config.toml
train_examples = 39062
activation = "relu"
drop_path = 0.1
muon_scale = "match_rms_adamw"
adamw_lr_other_params = 0.0022
steps = 13700
batch_size = 64
lr_schedule = "constant"
Rows from block 6 of a small multi-label audio tagger, named by matrix and row number. Rows with one number belong to one channel. Each number is 500 + 25 x the weight over its row's rms, rounded and kept within 0 to 999. All counts start at 0. Numbers have three digits each. After the name is the row's rms in percent of the matrix's.
After each channel's rows are labels from the 100 clips, of 14976, where the channel reaches its highest value: "lies over" is the class under the peak. Only what is clearly more common there than usual is listed. The data: synthesized solo parts of chorales (CocoChorales).
# convs0: first width-5 conv (model.blocks.6.convs.0.weight, 128x128x5, each kernel summed), inputs 0-63
# convs1: second width-5 conv (model.blocks.6.convs.1.weight, 128x128x5, transposed, each kernel summed), outputs 0-63

convs0.109 092:525524471464529497442519505529488466458489450474515498536475463484494538514501435434513482508463503476500478531482460487518499476512480543481523518505507454485504498490528510496517513472468463
convs1.109 105:504476470484513470538522526467514507465472496509515503508523471536487509469506512504477494509480485514524520480509522487488510438470492543510462495544465500510553470538444531513444468493470516
lies over: G5

convs0.78 092:497538492521518504516473479494496563471496518530548484510479481530505536487464522510512482454507539498559505469470523473476510475497534516506502498473525494530559502473497493479449512467520513
convs1.78 090:493504515524501507510490494469434478486527509474510519470521485532492490460515452503506505539524499481542528515499484480491488512493461479516476474488496492496494495472512461507488476508518539
lies over: F5; silence

convs0.31 094:508504432498487498505471517489473511493477511507488483522551476459519487516485507513462506501524521527497495541521549489505502464517502479483519467460519511504543504463510482521511498463515556
convs1.31 088:523494439502485475484487512502531501444528491542521555470518519488506512493456503502500489484549511492520465490515532492476492467526488526470507474510470516498502491465466519488513503488569514
lies over: D#5

convs0.75 105:537522491480480491465437511484502490451525518499553476532514518470533518502519494490491524505476490482512506480481520500482478467509567456507512489451551532511472503494471490524522515461527525
convs1.75 105:538511555473519546470443500471518472438463517505492516485484471462488555469493485563502507525488472484474546470538511470485489501521553498518514479505488509492506522500500485519529487516490516
lies over: D4

convs0.88 107:499472492499479464475540466496478510465530512531502496509523470503466514548524476498508502513501479537512460494474504522508509528440484462507508490468440523525496485524485518488538509490518479
convs1.88 096:514502507487508458487462487512509472483497483475496474486517502505484484492524505489508540458508462549499492470525509501526481510526509500506498506445520489493487497511523470489483523481449497
lies over: D#5

convs0.121 099:523473496485468518499485501532505498494486445538521511523518506498505520518453470515501465492490491509480477466481483491522508508474486501408521517450465467512493521478525515470479488527495484
convs1.121 097:514476460510480489496509441516547499488468496500511495476516455500452481515449526467446520460493503474509500457476500537469485486487542537487529500497477474454477501524509509473517513490545464
lies over: F#5

convs0.60 095:501517451464479530481443513481513518484462505512508520494471522519474455542448521500498484478541490513478478476510537535508509455500513499523504507526479475497485464499465465529487534473482512
convs1.60 100:483488485491492512515463517482496438504530507473446474474505506499529533460481484469475508501480451512565473507484466477466517498499535542498489531440488516511475491525486481522514488475447519
lies over: B4; C5

convs0.24 094:542475451513486515500519504511507536504526517466481490472474516507503524473536511536492490500493484498512468500509505476498527495552500483427493531502511497453573528483511512508514504476507509
convs1.24 098:467464508476505460480507495488522501510482482484481542523505516537481477480496493499472529471476516552496495529504495520507503480477461437457523480484424490501461475499481508490450504519474474
lies over: E5

convs0.10 109:501525492510473497516465453502458505526486501488493475487540470499488483488470519490481517487497528504442507459506502477486472504494450508515565498524539446515499529474530446521486525500521552
convs1.10 089:495501490514536478520505503527473523470480535492481523538477492500536498528514512475562535489447500489508470457507481480453512459532506517497485486548502494492460454477501479516449514497502472
lies over: F5; C5

convs0.72 089:519466502493482512527501518537476492504485557490490520504436483482529511511540473512564488530500435551480503553536483496522545520533448484505497504502492501483539492486515485493446475458519483
convs1.72 084:510569527579458422477508494523516470513480490520480508482488479487489457474465486495496509482501490544455474504518473474520492502512528514533473497479452506489458512525512504505521478476508504
lies over: silence; A5

convs0.111 103:517482458509519507489478463508497503499505440476511492523482453464457544541509493512466471504481456481487499484483502525531440501537522490499486552552490470491491492492468475537490528515496508
convs1.111 111:497501457488517509494499510495513504495504524514504538530496503542477510488525542445560516503479485453520491526506506498485464507517454552480492455524515465513486537483501460501491509483533461
lies over: D#5

convs0.61 081:500497457516456505458503476483519489497514511521486512479476479482522506460475492458462469499504464492489479442471514475548506485499497518518508508481544478520498517486473509512490513462494497
convs1.61 097:476455519466484532522509474488523513481498503499454524527463489465484480445501481512467518532487479482467509505524540495481491522546496490493473456514511498480472479522513503454548520488524510
lies over: C#5

convs0.35 078:555520503487488522509499520467510519505482487469502526500504512467543529481484497500522484524508533499524482469475478488487547535506537477508498552515490503495519504507457508496466454486484535
convs1.35 113:526477504474480511484539498518489470497519452456524497524505494511517474484527478453488502511457480519471487512482498516504534496516448529556489471490488466478481482494502483513505526492465526
lies over: C5; C4

convs0.22 079:491490492530477512474530520516491524469513522531481476475492538505504524505515493477537455502514524517537508516450511504499506520450496470516515492491489467498489494488462465470527481502514518
convs1.22 094:509493470509483487500467495473491477555525472462473504460537473471478505475469463503492514506476447518511498487530491503482528468483482513510468519538467498540492517505499511504514584496529455
lies over: D4; G5

convs0.4 082:488506540513539502536492502524460529517480486546535516521492548481507519534464531488515474557434508485485504501514523486512501527527511489478500532513537498495458489475508474506512499525467492
convs1.4 077:460427453484526470483497508473506527476528514525472493508535513492493475515509492506482510471540516479488446472525490506486511490508477507525485486520481499521516491480486479501513519514561487
lies over: D#5

convs0.81 106:515488508540453536451496468483472443491523470518495490534494502546488462550500531479470499515497496506461478530496483452534503458502431508542516501464501484454506492493512469516502527498473502
convs1.81 095:546526505544470541525530511503484511515508470551513507473507491492506499504508515497451524479511517504468537486522497501514533519501524511515500564517485481524547493535477498512463477479505468
lies over: F#5

convs0.23 086:445492484514513493509524493491496465505512532433495509507453524530521517496499506460512502462514509469512495506469504501513495488498466512525476480543486505532486505504480501451503449450460494
convs1.23 082:534523496526472460522529481493483470493517533532487480487439507481483531453514513522500548527510497526532530533462467477518473497461527489499536506505514456491469488501500499509466541503539505
lies over: silence

convs0.68 107:505477485503502498484494489518474504544490510508499497510463450498548454514516500472492502497486449533509523512470506498453501559465501481469522507455511517487528496483486498516487452464443508
convs1.68 104:464508467495530497496499509507509506482504483492485541532509455550448495491477487464529504496493505474399454522522485487506523490520485478530510453499477498523525500440494465496529496469461467
lies over: A5

convs0.51 113:488511488516475536488528495514474521481483507538451509499505521488495479482460492506504469513506481507458504490465502517507533481486457526526505493520522486453497531479499489458499513510491538
convs1.51 098:500507463542474490468493444481450498480436542507514503468481484539498506495480511472501517494483472472449472495473545503506520483492529497479510515480481505457492501517450496510502526488556479
lies over: F#5

convs0.29 086:513477489462527546492493531484485509480478513514451503474495528472481478504514472472467505505486552495503463491460523549497517515518503527443463484488529475445500496473572506499476510475521496
convs1.29 105:515494516505455461477533449500508499523530521432513537471518490518464475465466502501498487456483477499493501495505467538475502524559510505506493497482531502501521465493518515500479546519518536
lies over: C5; silence

convs0.112 087:489483488494527494518474505477523515511510531519502493510510524497550466482510520491509545522482542517535502530470488491518488507522496524457496522501545518484478535512526486515516519490492530
convs1.112 106:498457499482501459469543500471483521480455508479496511493525526537517467479521498506528485519510521480468466465520478511482479459494450521513453523508502452502503520463491476469492488519512524
lies over: C#5

convs0.76 093:508463499485547472496508494522530502491537465464486502505478493489575481536494475514458467512529529524480516497484480522490527484482504548498487542486495531550489500450480443499473506480518497
convs1.76 099:489493477499500500492489486496491516470524476501447486501498487513506528480472506531531469503507537491508502522518457486459560542559516518528507506515512483508527515537510502512502487487494567
lies over: B4

convs0.99 106:489494483490488507534504487501504484496519484502509499508470511479496491517465484455515478507531472476577468469512492482509484487502525541482446501553541524493473499500474513482481493489545495
convs1.99 093:539490490497530514530476511511525454529516500495500479503479544497515462547530524462509470481512486506516531502512467511498518502483499536519485542552508521481512470522499490481475476471533494
lies over: D5; D#5

convs0.102 102:440499488516498487547504527476513498496506525550505514466487494488506505498495495481531526509476479467454469529505474508497513502502472468506501487490550497448494491505490513499551517467483484
convs1.102 096:519486484501504461473538463492468462489514505507498468440523494470480518450520480526476461500466482511461518494455479505501508474478480537542512524489489515469474504521532509475441501459517486
lies over: A3; D5

convs0.49 090:481499534525464514485469473490547528500537485512520533463483502546536504471492496534490514545511514496496492532459496495508514528511481502444505507521526501472460526489499507548532486470515458
convs1.49 094:499509488453455481517449466483458513495524495493508436430501532469476454532501516500476509502477461483488476503468468453465487474468476498471534518475510521479542486511477523460520485508509506
lies over: A#5

convs0.114 101:525440438513463467512543498507506502465499521492520523517495511547473499492496509449509496492509485515504509540478475504508506483486509482552488463531492479463472522511521480479482499513525518
convs1.114 102:521426559460502510503434501496468470508534464474482518463515524487511527497467459501494469485527490477475553478534476496487467509477512468484492498482511477476502507505509497489468495515551478
lies over: C5

convs0.73 090:523439537541467496495481528511514531511471467528473494507527501535503490526524504503491519525461487523521476489495546562534497519506488468464510512505466556515521508500521459492525499527511466
convs1.73 104:512510494449504500461502481541489475482494514511494465520487507474507525493550476513488510505505485451492492497465451506512514514444493501498477513539522431533518489541508513480468466500519480
lies over: C#5

convs0.2 094:551508499530469526501449499541488542539510492510529518459527508481537516431478479507482514486506493492503475552497488493491498518508489468465529482461524496547577500488489516532498473517505481
convs1.2 087:476484488520470542501482526514510497481529517486466509426523480492451482483465510516511510530490500552475451487514455484529513467530460524502495475484492539515508520461508465501478445511467449
lies over: C#5

convs0.74 110:483538479491519503539525504514505475504534476522525544476507505489485475478499565495464484493476486513505500501509476465506508506505500539531491465472486483492504530487486507582500504495493518
convs1.74 092:483507493470496516508457505532501499502503444456472489504505511488530492510479532539481426529523494468460511484434532502520494468486519487510483471488553490506503439524495489504554476510466501
lies over: C5

convs0.25 112:493479457482495487513483525501498479486550455502507476516468455504474539490483493511516540490493488514528515527520496500525496558492510443506482511491499518489495465537501501486446511469481490
convs1.25 104:508467496476518501540520538509469471477523530564550527485477484534473494503516528540489531506516465509481477504433487510510457483507508530466480489520520472470499465493451450474503493468496491
lies over: G#3

convs0.67 110:490452530455515444477486492503513486497489477496499514459481523505485493541476544521506541541476489498508503513472526521525502453511469513503527497482534489550500476461524514485509521556499509
convs1.67 105:501482487412511475490501499441459477505463463490526490513492488449502475492495529493534505498474525474497503515503458526484507491503497479532468544479546466531492495506459476489492479480481460
lies over: A#5; F#5

convs0.55 093:502485509502526500504486496517489533512505590534480489494487471518543488503480477515520479486488528454518541577492452501477525489510484495497502477491546474455518515508500502484516478502494495
convs1.55 115:479542511522481434465500474512494530458510441527483488499531476507498471457494509470485522504446513478522489483468521564498463525521485448500501473506487519464447536542473491537520508503496493
lies over: silence