Weights of a small multi-label audio tagger: log mel input, norm batchnorm.
Rows from block 6 of a small multi-label audio tagger, named by matrix and row number. Rows with one number belong to one channel. Each number is 500 + 25 x the weight over its row's rms, rounded and kept within 0 to 999. All counts start at 0. Numbers have three digits each. After the name is the row's rms in percent of the matrix's.
After each channel's rows are labels from the 100 clips, of 14976, where the channel reaches its highest value: "strongest on" is what is common among them. Only what is clearly more common there than usual is listed. The data: synthesized solo parts of chorales (CocoChorales). In brackets: how many of the 100.
# convs0: first width-5 conv (model.blocks.6.convs.0.weight, 128x128x5, each kernel summed), inputs 0-63
# convs1: second width-5 conv (model.blocks.6.convs.1.weight, 128x128x5, transposed, each kernel summed), outputs 0-63

convs0.18 106:479496465501519503495481517517533484489476467506502488525493472488540484477485491521499492529487529475496513518493488527475532507551520498433471482461544484503524505509502495507449425511511524
convs1.18 093:507523509508479526496542492493502451493454521502503506506528518503473461467521534483505475501499536460481495513457534485493490513464441487523534489558475483506513478484550485503472490549520526
strongest on: note C5 (91); horn (40); note A#4 (39)

convs0.11 108:482445514469500500482494469488524504542528514498484514518496489515522522480519489513462562450479494453493517482490519488502487478475498474491518519473517476511551530502466530548501481501511522
convs1.11 108:494467509488525514531515531547508492473479487492479480530532507516539473491516515481471488478471497461484468473492542528520531469502434492450487485514498478529475475489507497489483496494481480
strongest on: violin (53); tuba (47); note D#5 (38)

convs0.36 087:484480524517500505510509489484449563481522555555522492514461472483506509544459528462498504512498525491528530477537495508489502447503497464542494500504470473486533483520528510521472519503505512
convs1.36 096:514460469471515430454502506468530498467494485442463508458527497532464511501507503547489494487520471498503497488500524455509478495498462500480480483491461507472482494464490465492468500518500532
strongest on: note D#5 (99); violin (99); note F5 (32)

convs0.77 095:515524533479502483466472480476463512478498561493509526506467478461510481499516493494514471488511555461500536533487498478492485481479536533485474497490476558484501478497496462504509531532553505
convs1.77 102:488479484503527493471512439520476504491496500536485494497535518531520516483555539509538464477505445505564527463510495525480494482501482486508506454498487482482504571499502539486475523527522518
strongest on: note F#5 (100); violin (92); note E5 (50)

convs0.17 111:509490492476513459476521481487457504519515535483474482486490503518459458524487490494484503498544509485527491466498473485501514465543495527476497507532460556485525528541526508462466515516511520
convs1.17 105:464494480538485414477517468495525491499457522534550518449490528522493491504544513472533519524512486515479478493489497498502526460488526498517495488496529537490507514513523519515522466454499487
strongest on: note D#5 (87); violin (86); note F5 (35)

convs0.50 099:504507508557466505454506487501471500527495524491467490496499481527488520509505475515484498511462488497481409496463520507497491488485522487490505505529532504479514490496494468441501495523470502
convs1.50 105:514503484479460510472541508470495510530506500486495498522552526475509501474547501469495491514489478530486502485469495500469469492500496507494533503502514500446522524540489466484458553474493517
strongest on: note F#4 (52); note A#5 (43); violin (39); instrument: horn (27)

convs0.64 101:526505456518497511516517515507473492474514542459498455509488505520470479493511486509536478516505479534491515501510468501498554500520530456524531489510473478538522506502541486499456490513486513
convs1.64 105:489476506481507489486479534478526492484502449522475541444491483506469479483487503503469492458492501477541500479512539462499484478495515487484524497508443514483460483525480507531510476509522505
strongest on: note D#5 (100); violin (100); note F5 (31); note C#5 (25)

convs0.30 106:478509544491481464452517492498512471554469544454464510507496495450483519543536449513494517520475532465492517488493510534494527516509539482498482511525539507481509507521526490507501500508508492
convs1.30 090:488524464495459489511489562495482488491463511556491492525515484504485490509516531465525459482536471493508491516494481492542481499515536527515500445519528494481474473545449518506483496512552498
strongest on: note D#5 (100); violin (99); note F5 (29); note C#5 (25)

convs0.14 069:480463518486501499497527506486468507485539480500481499506492503545543509526498475500493496544496519525519489533500467473545519452512484511480503491504540486514495493518527526539478513442520479
convs1.14 114:555470551516529519501510489514501516478520482472482463527477477471492506471511478500453477495469485509474482533478516485480487513502487516522450476484506465525481485496503547476503513457513554
strongest on: tuba (70); note A#3 (49); note D#4 (41); note C4 (37)

convs0.57 076:505502501455475535502460449546458468549493509519494478483505504503480488470472515478501475473541484485498453483479506485486491469493495444475498529466559499474535488510499457529496549488467524
convs1.57 112:550509479507509446471463498480524478523502469490462469515505491449491504454522485501479484506478465491498459476454489550460523519517538488533489528499468517536491536490520478453471473489488493
strongest on: note D5 (100); violin (92); note C5 (64)

convs0.79 126:500506467519501509470474522479460541480502522477477498510528503497525527516490500477489471510515479508496536498511515505496493485483530503473508514487537510510509503495500563442473490479492508
convs1.79 104:480500491489538498523542456468513531474467457501465529462496511466474492491470509486468507500557515534511553502532543469480479520458509550450486518509502511498516478487503495488502531502462491
strongest on: note D#5 (61); violin (57); bassoon (39)

convs0.40 077:509473442489497500514496510521502493511491473476466505482511498538499442501473491493510517493477478538532511488471515509491525510462474515531498506518478519536535495511532524484459527498474504
convs1.40 105:503488459484522511488476420491498460502499484475509481483477511542473534457508471467497550525446479510462528519476536529492506531500494519533498509429477466499511470479512514526508499499496506
strongest on: violin (73); note A4 (52); note B4 (50); note C5 (50)

convs0.47 092:508485458503529492464431490517475503507482519493477531485497500458489471510449505501514432497493520557524524496489477468451543521468537495507507538504541472489505471486492498465495498510466504
convs1.47 098:520533492508531453480496441485519500467513496511518515505448486456472536519492497516489504488500495492545558499474504496437502528499515472507491469537494483482510498495506513509520495459541541
strongest on: note D#5 (100); violin (86); note F5 (32); note C#5 (26)

convs0.53 102:482489488497498492471528493473510464483493474475469468510472505492481477470490485509477474489505505506495510461484473458455471504475558533473433498419530483497461495484455482479474474471505506
convs1.53 112:496492519522511492497513536505550518494550458516472520466529527552530526483521516516497518522495518439509508497513546529486496502526561498503502451534524505502454488515516515499517562507489505
strongest on: note C4 (79); note F4 (45); note D4 (33); viola (25)

convs0.117 072:492498477495492512517537487510415502521537498488500526460550495484489486479486504520490473479537510521477478492519541510502489499515503484499477495474501527498465492475511524517496457512472484
convs1.117 110:429498504513490517477514489506476467469479499500483458486436462490518516496502469510489497510471538484500517516513473501479517548464520514480427483523491507498522512510510506508514476518471500
strongest on: note C5 (90); note A#4 (70); violin (51)

convs0.52 074:478519512523535470474543498512520471507484508526470538477528494471444490477518506525479512502500543455483499488512511449519501538514518511523502486488526434498475561459486461526515515472524463
convs1.52 094:485470462472492517518478515483471498483506503471503469521444497512552514497515474498490507505510498488517527506508478521482507480487490488480494467468494522442545570461462529482496521542547560
strongest on: note F#5 (100); violin (93); note E5 (61); note G5 (25)

convs0.54 088:536506488441514495513458483507478488454519542493476476494507481493476537492514473470481465497505454496518471556560541495496482509509516506501503474503459495509496474507503518464480529485510490
convs1.54 098:491562498476503525477504469557466454494471543501519487491445488519475515469527498516484468476510492552499503506488486495492478506481514504507481491466497542513481512526514498501537435466522507
strongest on: note G3 (99); bassoon (96); note A3 (50); note C4 (37)

convs0.89 108:446499502465505432474473501520509471514528478464462468518498531474490474524481507479513481473463493493446494475474509481482486485536480519483536475484475482496505472520451473508479529498472485
convs1.89 113:508506508511539516498521537467490532532481523482471487515517472497529521457537541514493487518524512488510479455527512461487488545504486561559494493504549531529489483486522543492481523502486504
strongest on: note D#5 (100); violin (48); note F5 (39); instrument: flute (26)