Rows from block 6, named by matrix and row number. Rows with one number belong to one channel. Each number is 128 + 24 x the weight over its row's rms, rounded and kept within 0 to 255. All counts start at 0. Numbers have three digits each. After the name is the row's rms in percent of the matrix's.
# convs0: first width-5 conv (model.blocks.6.convs.0.weight, 128x128x5), inputs 120-127, a 5 kernel for each
# convs1: second width-5 conv (model.blocks.6.convs.1.weight, 128x128x5, transposed), outputs 120-127, a 5 kernel for each
convs0.52 105:133118118137144118147149153140132111109103096100112117132140141144145131112141150133119106127135136139169100113129145130
convs1.52 108:122131127131129147137129148112138115108112115143122126132117139139120109098095104129148163119133144120127149161163134118
convs0.53 108:150164152117110119147169156137137141115084081129100101113123159137108103101089118135138149156151139124122093107124130130
convs1.53 127:095105115122114120125111093105121117110138151169132134122141126103154171148133150148133111074119138155155164157137136135
convs0.54 109:098100103116131129130125114087059111151179181114113122128113133134135128118140152145133122125132137143138163137097072058
convs1.54 096:091102111111101121121159186175177151113097088198176141127120112114129134133140133148137141154138138138141104108130143162
convs0.55 109:147152125097089113105111118131248234154087077115111122137162119114113148175119117105094107122126127125124114146147135122
convs1.55 115:132140150157138132104092090118081110133175179150144152147128125120148150147130118133133129133130131126143117152169171146
convs0.56 091:153157146127114125133128109112125160157142117143132122130135082071079093089113117118104113114118138154173161157132121119
convs1.56 087:150129121122132096107119145144076111124111102148153156134126092107100098109151162151152162123131125127116131145156160148
convs0.57 111:186167125092105137151147111072085113141143155157126117109099124131143164146099097120137157107103110125127104109126157188
convs1.57 132:112123148164177093120153158141148126119132130071075083105152083084080108152129106114131124155125108123153136103071077106
convs0.58 093:122125128133139134126114114134125131137120112129139142131106141135125117122116128149161153129131125124119172177150144170
convs1.58 092:154145130129134129122126131140114136136117110115119114098087105121151183197123123107104079154150154150143118132134125131
convs0.59 086:101100130145119121126133130128113117114116105144153145133129133119122144179125133130120091123114108106114084107119128145
convs1.59 095:166164156131111121088077055052118129138136120078093128126110111108124144164119127132141138125121110105114156157146128095
convs0.60 114:096132145124123104091134164163118131127113139152180136094092128153122117135096112144138134121131124117115136138132115141
convs1.60 127:123093112126116123123120114126103099152136111149155151152151155128183183150170070118118107152099115125114140119101094115
convs0.61 106:099107117130142151145135118119107122132171197098130158172163129136151147127131133120110114147128116111095131129117115132
convs1.61 116:121113114130149059080132164144169151135107102159147149135104149116101110098143149120133162137161132111113151135136132122
convs0.62 107:080093128178189148131105094113123153156164163112121114114115114105096091101188184160152155119124117124129140168165156154
convs1.62 095:163162138124132104119119133145148156155140121119131144146122111115118103127098112122125104148166161145142122128126118093
convs0.63 103:131154146118090133134105104127142165141119109121102130140128129122119115113108128128128117095125140154174189136103097124
convs1.63 136:137112108103117106094090104151100113146143130139155169145102107124159148105167154134122118177161142122123146108093098116
convs0.64 097:101113131155174100137118087091154162163180194170137130134147130104108119113157160157144144130122115097085109121122127124
convs1.64 096:111129133127118150121136159131122112109092072124097099114117114109113125139092101116103097091081073077091082109122146137
convs0.65 101:108123148156151103139151141123123119107115149143138122128141141140132139152112130126124115107126131130130155136134141139
convs1.65 085:138151138116135155149185191175118110118130128061092146167187164161134141152106135124122132073088085090108125123120118121
convs0.66 086:115130150168183152142153156171118138146134108116122125121118092098113119134118127123118115106107100107120080097124138143
convs1.66 096:137143150141131130108099107110131145153159160127115106116119151168189206218106098091080103139117108114112142136133117099
convs0.67 095:125099070069089112123119124138133125116126126133159158158148083078101101083131133127142169100109129152167099110099089093
convs1.67 091:097082094104112124143149135124126128119125135077102116134149126120120123122127129114103106154129113099085067073083091102
convs0.68 103:114100109118106162191182141089128113119134145122132148151153153160169160150103103102104116164149143145144155161141125117
convs1.68 098:147147129126127119137151152132129128111098088120117122121111107113110132148137129117108084109105098117140145138137127130
convs0.69 093:094093114146164100091078081079119114112121139139161172147115116120126141138118127145151142119132145146134122071067088105
convs1.69 096:155146145164164161159132110130124130119101095114115117111099155150146112081172134122117108145146174169167151157157149152
convs0.70 107:152158134113126060097136167173160161146131139137147128117130125118116105107141133129132134121112112101117183139113103109
convs1.70 119:150121145158157159140133114086101094098119118151170165152109132105097099125079102121133164061106134142131098105125135160
convs0.71 089:113114115125150148132127125114117106111118118132136134133127131151132123098131140146135135099092092097097157144120129148
convs1.71 091:128124128119107122120123117135158154154140125133155170176183132150182200193115110105106092086096098089070134132133135122
convs0.72 095:137154144126104123110090099120137132118121122187134113112143137125104096140089108135148132118107112116129116107109103096
convs1.72 088:159141145140130174145152145122113100093098081143111129140143101108125142145100131110102130118140121129162107117115127141
convs0.73 099:138157144119095141141127107084148121104104119206151128124115139152151138127118117123111108117131147153138148136122110123
convs1.73 099:114141157156145102114151154147110128163162143087091114134153096078095111125099121161163169107112127135151109092091110127
convs0.74 094:134142130126142162139136110092133146150156168148142106089101117122130134131126129121120126127144165187204125122115119110
convs1.74 085:107090092111130124138137132120103108122122109113118116125139144123116133147125118115123117220179145111085147133113092099
convs0.75 097:145147157157146149136132112096106095112131146090102092097107119120115102103126129128115107141137138139128113132143146131
convs1.75 104:171167153137102155165165155139197184170152153154157143127127134120104125154135139150188198134116112126139139124112130163
convs0.76 092:112116140140122175155148127120140137142151134127143164135103107139147113072096116131148139132144142121129141135143155163
convs1.76 098:087094094077091092129126125148056089105088101177160119108103094113127103102141145132102105133131150147168146135114126121
convs0.77 098:071103134139143153154166170155098123131110092128145140117121073087111126152156142141134113152149138132118157153147122141
convs1.77 097:114106092087075162161127127121139150146158169128104127131121105120117111101085081110128138150151137137158102117142161158
convs0.78 105:121144129111099133101107128115128138123117125113122130115126115138133119153166150129112088102093097106114115107114124137
convs1.78 097:113115119113120153117110132154128112117120127118124119120116121123094115125093122152163164132134131120130155153124112144
convs0.79 105:110100088099124105104099101098070070096110105111121125129130158140120120127147157178199189117111105106114121141149137126
convs1.79 096:079073096109122133123134151167161137139124128077088090099114129134130132143151157161148141136130133126137172176161154157
convs0.80 094:125137141148152130134115081071140106096103107171126098100103145151156164152187172147128107143143135143138120105107120132
convs1.80 070:121132137134146129135132122118114121129123123055092129155168137147165193189071113140117098117106104117116112085089110132
convs0.81 099:110104098138149156157153141134165150133126121113128135138120201182155147143112140148130129123123113108116138154145125096
convs1.81 083:143145146135126127144150131127130158156147143146159173161156132147177184184153169156164140139145140153144131158181168157
convs0.82 106:077096116138139104107101085083109121122126132155145142156156109119124130150113121128142145143134118121133037064067079100
convs1.82 110:159144141132120120137122112097114124118124111129139119114138137149153147132193184146131126141126123131155131134164187162
convs0.83 108:155152161152116135135137138129091110109106091146129123106101148156142132143108116111105100138149152149127105101110138149
convs1.83 115:158135104104125126118109128121116092101138127125155169152140103105092132145096119114120103137150143140151143150146136103